Rows from block 8 of a small multi-label image tagger, named by matrix and row number. Rows with one number belong to one neuron. Each number is 128 + 32 x the weight over its row's rms, rounded and kept within 0 to 255. All counts start at 0. After the name is the row's rms in percent of the matrix's.
After each neuron's rows are labels from the 100 images, of 14848, where the neuron reaches its largest size: "strongest on" is what is common among them; "patch colour" is the nearest of a few named colours to the mean colour under the peak. Only what is clearly more common there than usual is listed. The data: telescope images of galaxies (Galaxy Zoo DECaLS). In brackets: how many of the 100, against the usual share in percent.
# gate: MLP gate (model.blocks.8.mlp.gate.weight, 640x320), inputs 214-319
# fc1: MLP up (model.blocks.8.mlp.fc1.weight, 640x320), inputs 214-319
# fc2: MLP down (model.blocks.8.mlp.fc2.weight, 320x640, transposed), outputs 214-319

gate.354 066 [ 91 116 128 135 156 127 151 173  96 122  47 114 133 152  49 123 128 127 142 129 130 108 135 108 108 103 122 131 128 104 157 123 111 174 133 242  97 122 158  52 110 136 223 113  71 130 145  99 127 255 124 171 134  52 148 168 144 128 105 142 116 164 134 103 148  71 148 140 152 136 160 189 115 123 130 124 153 103 134 147 146 124 126 129 129 125 178 159 118 151 127 162 127 112 126 165 173 144 132  90 133   0  67 124  48 134]
fc1.354 050 [134 169 153  91 139 137  52 157 123 128 127  97 130 120 111 165 136 138  40 121 148 123 102 161 123 122  97  88 128 127 108 128 120 162 158 181  94 141 115 140 142 134 145 123 129 169 150 129 130 140  82 137 117  33 103 119 161  58  78 108 132 162 136 137 143 127 122 168  89 126 112 127 115 154 119  78 131 114 113 150 119 119  96 138 107 123 203 122 111 120 127 135 148 119 121 130 160  68 126 120 118 111  87  79 129 121]
fc2.354 048 [154 151 105 121 129 123  91 132 131 122 177  94 129 124  48  85 125 176 132 128 118 143 126 133  70 132 171  94 201 110 112 141 117 144 141 122 122 122 140 116  84  90 137 109  78  95 135 155 127 164 116  98 134 105 150 149  94 127 114 189 123 136 147 113 129 109  90 155 154 120  95 143 144 113 105 149 127 128 141 139  42 149  43 141 173  74 132 121 104 175 123 142  87 119 136 120 136 131 123 179 141 126 142 111 128 135]
strongest on: shape: featured or disk (63 vs 30.5); edge-on disk: no (60 vs 24.7); spiral arms: yes (50 vs 18.8)
patch colour: brown (37 vs 15)

gate.396 107 [140 134 119 124 125 146 160 104 177 136 109 160 126  89  84 135 160 145 142 170 136 123 191 132 163 130 115 119 129 145   0  81 132 104 138 112 121 129 101 133 155 115 145 125 133 121  87 118 135 108 130 123 144  84 140  87  93 142  72 181  86 132 130 103  74 126 130 139 137 106  56 163 112  47 102 128 189 102 167 126 133 128 146 136 128 111  64 125 148 136  93  99 184 133 138 114 126  18 131 130 134  93 124 112 173 108]
fc1.396 104 [134 123 174 112 131 109 127  93   4 165  78 133 125 139 187 116  97 106 170  82 132 129 128 124  72 129 147  97 149 127 127 146 114 136 119 127 102 130 135 121  95 116 173 128 124 198 144 135 110 137 139 147 201 165 156 135 169 128 150 250 128 122  82 132 181 154 122 138  98 176 127 113 154 148 204 136 113 137 101 137 142 138 137 132 166 123 107 127 201 125 126 143 162 132 125 125 119 162 127 121 122 159 105 121  70 128]
fc2.396 117 [108 127 131 152  95  97 135 104 136 105 118 128 136  16 147 130 115  75 129  92 156 124 115 133 132 185 134 127 169  56  90 207 152 124  73 160 118 131 149  12 175 133 125  78  88 162 138  91 126 116 135 158 122 109 174 132  94 129 117 136 108 108 108 141  77 148 120 116 131 116 212 100 145 122 116 132 132 127 132 145  78 146 125 126 164 125  61 148 148 249 132 201  64  98 133 127 119 129 121 104 125 108  91  16 130 226]
strongest on: merging: merger (37 vs 2)
patch colour: brown (70 vs 15)

gate.172 065 [113 129  14  37 131 129 170  43  98 128 133 188  73 131  92 132 124 127 110 147 128 129 197 127 154   0 143 128 124 131 121 187 134 119 124 135  86 133 112  77 126 115 128  99 117 111 120 128 132 128 127 125 143 122 130 147 134 127 117 127 133 156 128 128 128 128 115 138 111 141 132  58 149 135 133 138 129  92 128 127 147 132 134 155 133 129 153 127 130 138 127 144 128 129 177  82 123 163 140 123 131 111 150 133 120 131]
fc1.172 063 [125 125 178 128 113  68 167 167  81 131 127  94 167 122 141 133 136 139 141 126 129 132 109 253  50 255 125 123 160 124 139 141 125 127 116 141 129 136 152 143 137 133 130 136 132 128 144 175 157  99 163  96  87 183 135 126 131 122 132 124 108 128 139 126 114 123 148  72 145 140 115 121 162 144 183 133 127  94 121 127 133 120 124  91  91 117 142 116 124 136 123 116 123  57  91 169 156 120 165  75 110 139 146 121 145 193]
fc2.172 086 [123 130 133 255 133  81 133 130 147 127 129  57 122 119 136 136   0 132 128 114 100 119 132  72 129  43  79 136 118 117 130 142 121 119 142 119 150 118 123 124 145 163 128 119 159 125 151 122 126 124 121 136  51 131 140 127 126 103 144 142 118 113 143 129 120 141 126 133  98 149 130 122 128 120 102 135 123 150 138 140 125 154 125 131 169 145  90 123 114 136 138 125 133 137 168 139 126 110 128 106 126 127 148 125 112 132]
strongest on: roundness: round (96 vs 20.3)
patch colour: brown (74 vs 15)

gate.247 089 [132 127 117 122 116 128 124 136 119 161 124  58 142 141 121 151  89 119 155 141 111 121 119 125 121 128 120 133 126  76 125 106 132 128 161 130 124 115 133 143 119 130 127 141 125  48 148 128 134 135 129 120 121  70 131 130 156 100 130 120 134 131 116 147 170 125 119  91  72 219 122 101  69 121  53 106  59 166 127 143 118 118 140 141 129 151 134 137 162 148 126  97 155 157 140 129 126 126 127 135 139 131 104 130 120 157]
fc1.247 094 [111 128 141 144 124  99 102 148 201 131 131 145 156 141 140 132 131  91 103 134  83  88 102 129 133 131 123 133  75 124 168 128 122 121 133 165 119 138  99 165 109 136  57 174 124 136 107 137  95 128 104 135 158 192 102 130 155 134 126 169 118 140  93 126 123 132 152 128 204 182  81  54 127 127 122 119 138 104 112 173 131 121 125 162 134 134  89  56   3 148 131 148 123 127 170  90  94 100 117 133 131 130  93 140 169 130]
fc2.247 088 [103 137 148 127 125 129 144 125 123 217 163 149 130 119  55 122 161 131 128  13 132 161 116 157 133 136  71 114 134 128 130 107 122 136 168 126 217 132 130 142 149 133 144 165 141  87 163 110 131 128 132 149 142 133 151  46  33 127 155 227 149 127 131 122 129 148  65 127 121 147 108 118 116 126 137 135 107 159 130 134 101 146 121 160 117 107 137 134 129 128 134 129  88 131 141 178 125 128 105 121 145 143 167  96 114  65]
strongest on: roundness: cigar-shaped (30 vs 8.1)
patch colour: grey (40 vs 4.4)

gate.194 151 [157 132 123 122 118 110 154 109 104 120 135 186 113 141 115 126 110 124 125 105  69 137 128 126 126 129 167 140 144 127 136 147 180 100 124 123 116  88 146   0 144 141  67 124 176 128  56  88 134 129 159  52 131   9 175 105 144  99 233 137 156  81 103 135 132 111 196 127 129 145 122 137 182 129  88 127 129 166 114  99 109  71 128  91 131 177 165 137 118 111 143 144 136 131 130 132 159 146 142 130 111 128 102  79 126 127]
fc1.194 157 [144 139 143 130 120 145 163  79 143 129 142 117  97 108  55  84 133  83 108 133 208 177 133 136 114 121 151  85 153 148  64 150 138 151 115 166 147 136 127  55 191 150 119 107 123 125 133 114  98  91  82 119 125  43 128 103 132 116 137 137 140 131 130 178  87 150 110 129 119 130 123 157 119 132 119 125 129 126 104  53 117 121 125 151 193 149  95 122 255 116 129 127 158 137 128 157 119 170 156 120 157 121 110 109 129 118]
fc2.194 132 [122 214 117 157 126 178 139 128 125 136 118 145 133 112 126 141 126 104 132 139 148 160 145 129 163 128 126 130 137 105 184 200 144  59 142 123 121 149 147 214 209 131  23 171 142 121 113 160 113 123 144 158 130 120 148 131 131 115 144 132 129 118 128 139 240 128 113 139 147  86 138 151 129  86 128 132 106 170 114 163 102 132 121 128 123 126 249 122 140 113 150 108 129 173 139  97 158 127 135 110 137  95 132  91 177 114]
strongest on: roundness: in between (78 vs 33.9)
patch colour: grey (90 vs 4.4)

gate.621 100 [108 126 200 134 129 134 122 133 100 157 133 125 128 126 127 145 127 133 107 124 131 138 121 110  67  71 165 125 160 120 107 181 123 117 128 122 167 130 114 113 110 127 138 135 122 108 147  92 137 126 126 121 134  42 111 126 108 212  14 144 126 139 125 143 136 133 153 131 140  90 136 125 158 127 125 164  34 125 205 127 122 143 139  98 151 130  92  75 126 119 103 118 155 178 126 126 159 131 124 136 140 168 130 208 135 129]
fc1.621 080 [126 122 185 151 151 125 112 120 148 130  95 108 163  58 123 150 150 121 117 112  91 120 119 132  77 128 159 122 134 128  30 139  95 100 154 121 130 140 107 193 133 147 129 122 148 127 112 106  56 100  60 109  97 171 124 175 105  47  93 111 143 128 126 142 153 135 117 164 128 132 161 234 124 136 104 140 207 141 129 129 168 100 148 137 121 105 126 125  88 138 147 112 113 140 131 128 122  44 116 111 113 228 126 232 117  92]
fc2.621 083 [127 103 129 162  92  53 131 130 103 110 140 150 129 127 137 111 136 142 133 150 133 140 162 124 125 116  90 148  65 134 140 195 163 115  76 120 122 147 105 186 124  72 136 126 143 143 152 183 110 135 123 126 137 125 123 117 134  68 118 105 143 136 136  84 136 140 126 137 129 153 113  80 135 134 112 137 164 142 126 142 133  78 118 120  83 150  77 114 120  98  74 126 120 118 134  38 124 134  69 227 113 122 120 128 117 135]
strongest on: roundness: in between (68 vs 33.9)
patch colour: brown (74 vs 15)

gate.23 074 [134 145 152   0 137 121 146 153 144 141 102 141 149 156 143 128 131   0 120 130 126 182 131 127 144 150 114 127 140 109 129 123 165 142 126 144  74 130 115  90 126  92 103 126 101 120 203 159  72 112 102 137 177 137 182  75  95 121 120 112 162 110 115 130 103 127  23 113 119 120 161 141 119  65 126 134 131 124 109 102 133 104 122 117  59 127 140 136 133  36 128 135 124 216 141 109 139 139 130 117 177 120 124 111 127 113]
fc1.23 063 [129 155 119 146 125 182 127 109 116 121  83 138 112 155 127 131 120 131 137 131 148 228 184 129 134 181 117 130  29  98  46 130 122 119 158 255  70 141 156 147 143  78 159 122 104 129 104 129 128 122 118 126 150 185 135 152 125 112 112 130 130 111 104 128 114 127  95 120 125 182 122 117 140 135  75 148 133 158 146 148 162 125 132 145 111 129 129 119  97 147 135 131 132 140 128  44 115 151 116 117 137 136 105 205  82 144]
fc2.23 067 [ 47 145 130 117 131 132 129 132 127 151 150  97 143 198  79 177 140 123 135 117 130 114 104 153 136  91 122 149 110 183 100 144  81  88  24 195 118 116 129 114  58 113 161 156 126 132 117  91  98 193 139 132 195  42 159 139  39 125 128 142 141 111 137 125 106 146 129 121 149 126 126 112 128 127 102 138 130 241 111 145 102 128 142 148  85 173 117 124 170 141 138 129 128 118 135 102  97 135 133  67 143 119 130 127 110 107]
strongest on: roundness: round (44 vs 20.3)
patch colour: grey (40 vs 4.4); brown (35 vs 15)

gate.1 114 [136 102 123 124 144 176  99 140 136 139 165  69 127 176 123 152 131 150 102 133 157 143  70 151 118 104 101 153 144 118 143 135 129 147 129 115 126 131 204 137 114 146 129 125 138 114 128  84 116 137 101 164 151 128 198 130  91  81 110 135 136  58 121 121 135 122 128 116 146 128 159 149 125 183 217 161 122 145 123 128 132 133 127 134 103 125 221 108  42 115 148 160 103 130 139  85 114 128  62 109 135  87 136 129 168 102]
fc1.1 124 [125 174 168 115 144 109 190 133  91 180 137 138 119 128 131 126 133 109 132 143  96 180 150 125 115 158 134 141 108 128 128 129 132  97 135 128 129  74 150 140 142  83 121  87 113 199 105  87 162 104 144 103 163 137 114 136 150 108 228 112 110 154 174 134 137 145 134 136 114 126  61  83  82 194 132 124 128 128 127 159  81 119 156  29 136 127 117 122 121 147 124 109 140 137 105 124 131 161 135 162 119  86 121  87  72 129]
fc2.1 138 [135 109 152 152 174 104 160  91 119 154  94  91 109 145  80  88 120 125 126 109 116 131 191 109 148 107 103 130 134 114 142 150 130 177  67 145 133 129 199 127  89 125 160 127 211 103 121  87 122 127 120 134 165 126 128 134  58 129 130  99 125 123 122 127 125 122 207 136 102 122 106 145 108 105 125 120  79 131 142 131 128 124 125 124 185 120 148 147 114 146 131 185 196 131 140 127 130 129  79 123 121 128 137 148 150 193]
strongest on: roundness: in between (71 vs 33.9)
patch colour: brown (87 vs 15)

gate.608 097 [130  56 148 140 117  86 118 123 155 131 101 152 133 184  68 131 126 138 129 118 123 191 153 129 110 131 154 126 124 127  90 131 128 148 182 131 122 103 190 153 143 172 127 130 147 159  78 171 151  54 123 165 126   0 100  65  84 101 136 132 128 137 130 121 117 131 139 124 145 127 134 120 141  87 123 140  62 126 199 156 187 135 128 152  63 141 126 143 138 138 121 146 134 116 128 120 128 108 135 169 118 120 128 124 114 132]
fc1.608 101 [131 126 129 124 132 159 147 106 122  48 131 171 138 210 128  77 128 158 162 128 130 225 133 127 121 127 148 145 150 121 107  70 131 125 129 133 159  91 130 126 127 127 138 129 189 127 122 129 123 136  84  74 123 127 164 136 196 131  97   0 156 136 112 126 110 102 157 138  69  89 121 111   0 161 173 222 128 156 117 102  68 125 123 127  93  77 134 138 121 128 116 129 170 128 147  70 130  61 133 137 111  51 168 131 137 129]
fc2.608 097 [135  90 110 125 159 153  91  60 117 139  22 185 120 112 116 126 120  31 126 128 134 110 144 125  68 135 100 127 124 132 135 179  55 114 132 107 134 138 143 108 128 117 131 125 128 143  96  34 133  96 104 236 119 138 130 153 150 124 158 137  41 128 100 126 161  85 142 155 140 118 128 130 170 144 144 128 213  98  96 113 180 130 153 157 148 154 127 107  96 131 152 128  72 135 123 128 127 149 127 127 132 195 129 126 134 115]
strongest on: shape: featured or disk (70 vs 30.5); edge-on disk: no (55 vs 24.7)
patch colour: brown (39 vs 15)

gate.217 126 [163 136 127 131 159 124 128 125  33 133 134 173 243 129 122 163 106  56 156 125  92 115 131 127 151 110 104 169 124 126 237 188 120 207 135  91  80 139 128 100 124 128 106 130 116 143 125  95 121 117 132  76 123 132  79  61 123 172 202 150 131  69 126 136  57 171 127 129 136 125  16 138 121  81 109 126 109 169 130 124 122 137 137 236 137  88 156  94 129 140 134 131  82  96 134  67 168  92 105 130 129 126 133 130 140 123]
fc1.217 177 [156 128 170 230 162  41 119 128 114 126 154 140 136 135 162  51  79 157  72 136 129  85 128 132 140 130 123 127 110 130 129 113  97 116 131  86 144 129  89  98  89 129 162 128 165 232  99 120 170 128  52 129 128 127 140 131 107 122 124 123 131 127  53 110 113 182 120 164 138 134 137 134 152 170 137 127 139  70 112 145  68 125 118 109 216 124  82 227 123 116 132 121 186 126 130 104 130 125 131 152 134 129 177 119 161 118]
fc2.217 170 [189 171 123  79  77 125 114  96 131 121 116 137 120  87 135 224  78  84 124 132 134 156 129 130 118 120 109 115 133 108 134 160 107 127  24 141 150  65 130 143 132 116 124 123 128 120 169  69 143 128 115 116 143 189 149 128  81 138 150 140 110 121 148 232 115 118 130 167 121 100 143 140  77 128 131 135 127  98 137 123 134 121  53 120 141 125 137  25 128 132  93  96 123 130 121  97 129 135 119  93 141 140 107 125 128 124]
strongest on: roundness: round (42 vs 20.3)
patch colour: grey (58 vs 4.4); brown (33 vs 15)

gate.412 097 [130 130 128 163 123  89 127  61 155 129 104 128 164  98 135 142 215 130 127 138 128 127 111 126 124 139 162  98 125 138 142 154  76 135 128  95 113 124 126 124 127 157 197 153 114 151 115 131 166  83 160 126  55 129 112 183 176 127 108 129 115 130 131 128 240 106 124 167 124 154 129 137 127 126 135 156 127 174 129 122 133 117 112 131 154 164 131 154 129 124   0 130 131 129 189 138 103 123 157 128  49 154  77 124 128 125]
fc1.412 090 [123 130 139 137 121  40 133 142 199 130 122 123  98 114 112  93 127 158 137 114  87 140 130 151 101 105 131 102 190 136 132  94 132  98  57  92 103 124  50 201 137 135 128 151 161 168 138 125 175 127 133 117 157  94 169 126 176 174 114 129 168  91 178 169 118 106 148 135 101 167  70 224 117  67 130 188 191 143 149 140 128 173 184 153 137 133 121 128 144 127 126  44 161  96 100 125 130 158  99 191 172 133 141 149 154 206]
fc2.412 101 [118 204 124 123 114 132 143 134  58 126  10 169 127 125 143 130 113 129 126 140 119 196 130 145 134 137 108 127  93 132 136  52 109 139  56 118 128 128 121 150 113 126  97 140  43  91 225 129 131 123 147 120  47 145  82 141 106 117 115 130 142 122 145 124 126 117 134  12  84 122 121 134  99 133  95 138 142 160 165 148 124 133 127 188 165 127  69 131 130 144 130 111 142 154 136  84  97 134 217 124 129 142 131 123 125 125]
strongest on: shape: featured or disk (71 vs 30.5); edge-on disk: yes (47 vs 5.2)
patch colour: brown (44 vs 15)

gate.259 121 [147 129 127 132 134  69 146 130  94 184 253 129 129  92 156 166 152 141 137 207 167  98 148 119 100 137 126 124 119  95 146 120 120 154 140 144 115 132 146 114 182 150 173 126 101 123 145 150 123 101 127 135 141 131 121 126 240 128 122  98 124  93 136  95 116  36 127 152  93 162 125 247 111 121 116 135 181 157 130 125 116  66 139  79 156 146  93  55 136 131 119  77 130 185 146 127 164 116 153 115 122 137 103 128 122 176]
fc1.259 119 [125  91 174 131 161 130 150 143 149 141 148 138 141 127 189 129 110 117  59 131 127 137 139 128 130 155 110 196 116 142 142 140 131 130 114 113 164 121  70  96 161 140 160 109 156 120 132 204 112 102 107 111 167 199 146 103  86 116 113 107 129 117 127  92 119 109 120 175  75 124 128 122 133 112 126 134 129 130 133 115 152 255 156 125 194 121 147 151 129 151 126 162  70 123 133 162 183 132 138 104 110 128 123 147 130 122]
fc2.259 115 [115 126 147  97 129 141 194 133 129 129 149 118 129 127 149 138  82 149 149 133 149 132 116 138 129 121 129 144 123 124 143 183 127 155 126 156 111 177 149 130 122 148 126 113 124 135 114  66 104 102 146 134 121 176 116 151 112 127 107 165 138 125 120 205 175 128 147  68  92 115 127 166 139 189 134 132 126 134  66 126 116 231 130  44 132 147 255 137 126 156 124 129 156 160  81 108 135 115 193 123 157   6  89 145  85 126]
strongest on: merging: merger (28 vs 2)
patch colour: brown (57 vs 15)

gate.121 098 [162 194 105 142 127 131 117  68 118 156  83 131 130 100  78 126 133 120 123 133 139 101 133 130 128 162 116 159 125 126 125 138 129 115 133 148 120 159 132 119 148 129 131  61  85 111 116 130 140 137 116 141 138 133 129  48 132 141 129 132 134 155 171 165 150 132 128  91 165 156 114 178 118 122 111 124 138 134 122  70 138  23 166 129 126 140 167 151 126 119 125 136 117 132 135 144 157 131 114 117 113 152 126 130 120 118]
fc1.121 086 [ 52 170 134 125 135 122  45 161  91 255 161 177 126  89  92 114 160 132 133 131 111 180 123 128 128 128 125 125 126 132 123 116 113 145 156 128 118  61 121  65 128 101 160  87 255 132  54 111 165 135  33  68 128 129  98 134 128  99 125 137 127 165 169 103 158 136 123 128 163 125 125 162 117 111 106 137  96 139 102  82 138 131 147 124 134 127 124 122 188 123 127 134 140 141 118 101 139 130 167 117 204 132 131 155 127 105]
fc2.121 088 [124  31 125 129 138 125 129 139 136 119 128 134 134 144 167 139  84  99 130  67 130  84 128 136 136 119   5 125 149 150 141 130 136 151 117 173  92  59 184 131 119 130 144  94 102 145 201 119 129 139 108  99 132 135 128 135 115 124 113 137  70 146 116 132  88 128 122 202 128 103 114 215 181 127 118 128 104 125 131 139 160 216 144 135 160 129  95 221  59  91 130 123 123 123 143  72 150 117 127  55 120 113 136 125 142 116]
strongest on: roundness: in between (61 vs 33.9)
patch colour: brown (67 vs 15)

gate.578 103 [123  93 128  96 125  92 128 146 128 148 126 115 139 134  57 125 140 122 128 124 100 139 122 123 130 125 191 155 128 125 115 155 113 170 134 178 124 141 104 119 188  75  99 125  95 148 115 112 143 141 116 107 118 110 120  89 128 142  97 127 141 111 160  88 108 116 123 113 125 114  74 100 173 139  76  55 110 227 147 111 128 138 135 130 139  92 153  34 136 149 115 125 118 124 168 117 159  89 127 127 113 126 126 190 113 113]
fc1.578 148 [144 129 121 144 128 120 146 123 171 107 103 105 115 129 162 150 115 196 131 123 127 125 153 141  72 100 184 129  95 107 146 146 125 117  68 116 115 149 149  81 135 124 128  99 113  97 147 128 131  94 122 146 124 102 127 145 147 150 133 124 142 136 153 145 130 110 121 130  35  85 156 146 125 164  53 127 128  84 145 131 176 114 111 124  98 133 154 131 131  79 107  79 141 179 130 115 145 126 139 131  64  79 152 134 231 119]
fc2.578 127 [130 121 159 129 133 104 122 128 125 126 172 138 145 130 100  42 165 131 132 144 136 113 153 171  36  97 128 121 120 129 178 117  97  93 132  74 109 129 148 104 129 126 136 133 114 114 164 143 118 141 121 139 123 127 124 131 144 155 110 145 121 187  98 145  95 128 136 128 148 143 101 137 122 149  88 133 162 127 159 135 117 123 122 128 129 127  97 231 144 125 159 113 188 136 128 140 152 133 211 127  71 161 187 123 164 201]
strongest on: roundness: round (48 vs 20.3)
patch colour: grey (53 vs 4.4); brown (35 vs 15)

gate.565 087 [141  86 138 127 136 134 137  61 189  95 102 149 201 184 110 170 186 173 140 159 133 134 132 115 132 122 130 135 172 127 114 135 125 124 117 125 124 173 138 103  90 120 129 131 180 121 118 163 100 168 125 108  60 135 119 122 127 130 133 126 126 128 237 117 134 131 101 133 149 127 161 119 132 127 137 105 109 129 130 123 131  72 102  70 144 169 189 146 136 121 130 131 125 128 126 100  29 128  94 160 165 122 127 131 230 122]
fc1.565 088 [127 115 134 104 104 183 136 105 156 169 142 126 143 157 113 109 134  93 126 118 138 139 118 133 119 110  96 145 144 114 174  73 124 140 142 125 111  87 170 134 132 172 129 130 201 180 135 138 125 148 138  76 123 130 146 200 135 133 186 158 103 149 104 120 111 155 136 188  64 122 172 123 207  99 102 130 130 155 124 119  73  88 167 107 134 144 169 160 127 149 132 132 182 127  64 114 117 123 137 142 111  85 132 122 127 127]
fc2.565 088 [162 134 166 124 130 226 114  96 207 151 142 129 116  79 133 113 104 117 130 168 133  57 104 129  71 149 106 124 124 222 132  82  94 141   0 160 138 122 135 137 162 101  75 150  88 138 132 145 130 139 122  86 122 135 108 120 127  87 110 196 143 136 147 125 123  88 125  87 127 131 163  61 122 123 145 119 121 150 122 122  73 128 119  84 166 102  93  98  89 138 144 101  75 138 126 102 130 136 162 125 192 148 144 126 166  90]
strongest on: edge-on disk: yes (42 vs 5.2)
patch colour: grey (37 vs 4.4)

gate.292 082 [125 132 149 127 129 128 119 100 146 137 112 141 130  19  86 119  91 128   0 129  86 207 165 130 229 132 121 176 145 131 117 145 129 155 157 125 174 157 162 102 128 159 133 127 133 133 128 125 126 129 101 139 104 125 120 126  89 129 161 131 127 138 119 132 101 102 126 127 154 103 163 158  90 135 126 115 177 127 119 128  87 132 176 185 137 131 103 125 106 134 169 145 116 102  55 130 106 120  59 137 115 139 182 135 134 142]
fc1.292 066 [ 54 138 129  61 105 151 131 136  36 128 122 112 105 154 132 159 134 137  90 183 118 123 127 127  97 123 167  45 111 128 101 127 189 110 102  93 128 123 114 255 187 132 176 125 173 121 113 130 127 127 220 131 141 111  74 121 118 138 121 155 153  82 113 123 175 159 126 118 131 150 123  78 156 125 118 128 130 112 121 125 224 133 145 137 199  67 122 130 160 116 118 133 132 123 135 147 126 130 135 127 165 131 121 167 145 138]
fc2.292 068 [144 131 123 157 126  47 142 138 117 255 138  90 149 125 131 133 153 128 127  99 143 103 180 127 115 126 122 130 144 143 112 129 128 118 135  75 141 122 177 126  82  94 130 179 135 123 179 129 109 114 172 124 114 134 169 119 136 131 123 121 129 129 110 128 123 141 136 157 159 109 139 125 159 127 122 123 134 124 128  85 134 180 129 253 255 128 121 110 128 138 127 125 143 133 153 102 167 123 134 138 109 134 190 132 212 202]
strongest on: roundness: cigar-shaped (34 vs 8.1)
patch colour: brown (41 vs 15)

gate.7 121 [125 141 108 107  96 123 127 130 131 100  82 153 124 147 131  89 114 132 203 114 125 136 195 131 138  82 158  99 112 131 132 120  84 113 130 134 129 101 119 126 141 168 124 138 141 102 125 135  46 118 129 127  85 121 150  77 113 186 129 108 136 129 132 155  91 125 125 158  92 136 129  29 191 121 130  82 124 130 122 105 129 128 106  80 141 114 119 105 255 123 125 168 175 128 146 109 128 122 126 149 130 135 140 131 130 123]
fc1.7 151 [127 154 125 166 130 142 126 129 142 123 131 128 127 131 150 124 114  88 162 101 133 123 128 137 108 169 128 127 128 130 114 127  89 121  78 131 126 114 100 113 110 129 172 152 114 154 106 146 163  98 156 126 125 130 168  90 115 109 163 135 127 132 127  80 182 126 134 144 171 165 158 129 172  87 255 170 126 125 156 125 120 110 147  63  73 117 111 149 124 155 129 143 140 133 124 142 127 132 166 115  86 147 115  82 127 165]
fc2.7 146 [135 122  72 152 140 127 168 147  34 158 144 145 132  89 128 176 129 136 129 132 150 129 126  91 188 123 138 104  43 123  53 148 129 128  78 127  24 136  95 117 146 145 125 131 118 139 153  96 129  77   0 200 147 144  56 148 107 139 163 142 130 124 105 116 130 115 181 131 137 118  94 186 130 128 112 128 126 133 115 108 128  89 121 113 161 190 174 129 110  86 124 125 129 147 129  55 187  76 121 180 130  79 128 117 129 110]
strongest on: roundness: round (67 vs 20.3)
patch colour: brown (60 vs 15)

gate.364 117 [158 125 146 127 125 129 131 129 118 121 119 118 139 159 137 131 119 112  82 140 128 207 104 128 128 133  28  97 126 130 138 130 134 146 119 128  95 117 126 144 153 148 105  99 205 111  93 142 108 158 174 130 125 118 191  88 141 139 138 156 116 141 127 131 118 129 126 128 100 130 127 164 136 116 129 152 211 125 120 194 133 139  76 255 124 132 164  97 126 131 128 124 169 128 145 152 133 116 134 112 112 118 127  98 136 116]
fc1.364 138 [116 124 127 142 126 152 121 124 124 128 175 110 135 128 106  49 125 113  95 147 121  59 132 128  63 133 132 113  79 129 131 128 154 161 158 117 201 110 117 143 127 125 129 126 147 114 126 141 162  55 138 116 113 125 140 123  91 127 125 255 123 139 123 128  53 114  53 143 115 148 129 138 177 124 123 130 116 148 149 128 253 135 143 135  62 153 148 121 170 109 127 128 129 129 148 155 132 118 144 127 146 117 155 148 135  73]
fc2.364 130 [129 105 123 125 115 127 144 129 118 143 109 153 136 134 141  86 136  63 136 136 126  88 118 129 127 126  55 199 131 174 127 126 134 144 129  82 141 159 127 132 129 164 144 132 103 126 134  95 137 128  76 121 149  89 128 134 134 139 123 122 106 155 127 121 130 116 134  29 146 142 136 133 135 128 154 131 195 211 122 132 129 184  51 119  83 121 126 140 148  65 155 125 129 151 145  28 107 144 137 130 135 124 116 109 133 123]
strongest on: roundness: in between (81 vs 33.9)
patch colour: brown (75 vs 15)

gate.359 121 [142 219 122 168 130 150 168 128 113 104 181 125 125 133 123   0 143 128 130 133  83 175 121 128 130 128 130 192 129 152 125 102 132 148 218 152 121   0 114  97 129 122 138 118 163 133 138 129 126 127 128 136 148 127 119 137 114 171 161  85 197 156 105 116 123 132 130 152 139 180 140 106 120 100 141 155 173 138  95 129  52 140 129 194 120  92 133 148 144 137 164 140 150 129  80 127 130 144 116 166 153 147 132 116 120 122]
fc1.359 129 [143 133  99 140  89 120 135 108 124 125 145 134 104 117 114  78 138 135 104 125 109 139 125 118 106 115 209 118 186 185 100 133  54 165 177  71  94 118  59  37 128 120 126 152 143 132 125 185 141 240 188 172 134 140 125 100 137 135 110 156 126 124 125 129 142 150 131 132 147 132 134 137 126 129 127 145 192 104 121 135 120 139  87 122 117  93 127 176 129 101 136 138 129 126 104 142 146 126 207 152 131  93  68 101 190 120]
fc2.359 139 [112 142 162 134 159 131 142 133 217 131 126 255 126 115  54 123 179 133 128 129 126 118 128 113 156  93 192 147 137  87 156 121 117 130 150 111 158 186  95 126 120 131  80 144 167 123 151  86 167 143 143 130 112  75  60 106 159 156 133 164 137 126 127 166 105 154 166 164 145 135 122 130  81  47 173 130  94  66 143 133 121 124 136 126 202 193  65 132 125  97 158 125 132 109 103 140 128 125 124 124 150 173 104 127 113 233]
strongest on: merging: merger (27 vs 2)
patch colour: brown (43 vs 15)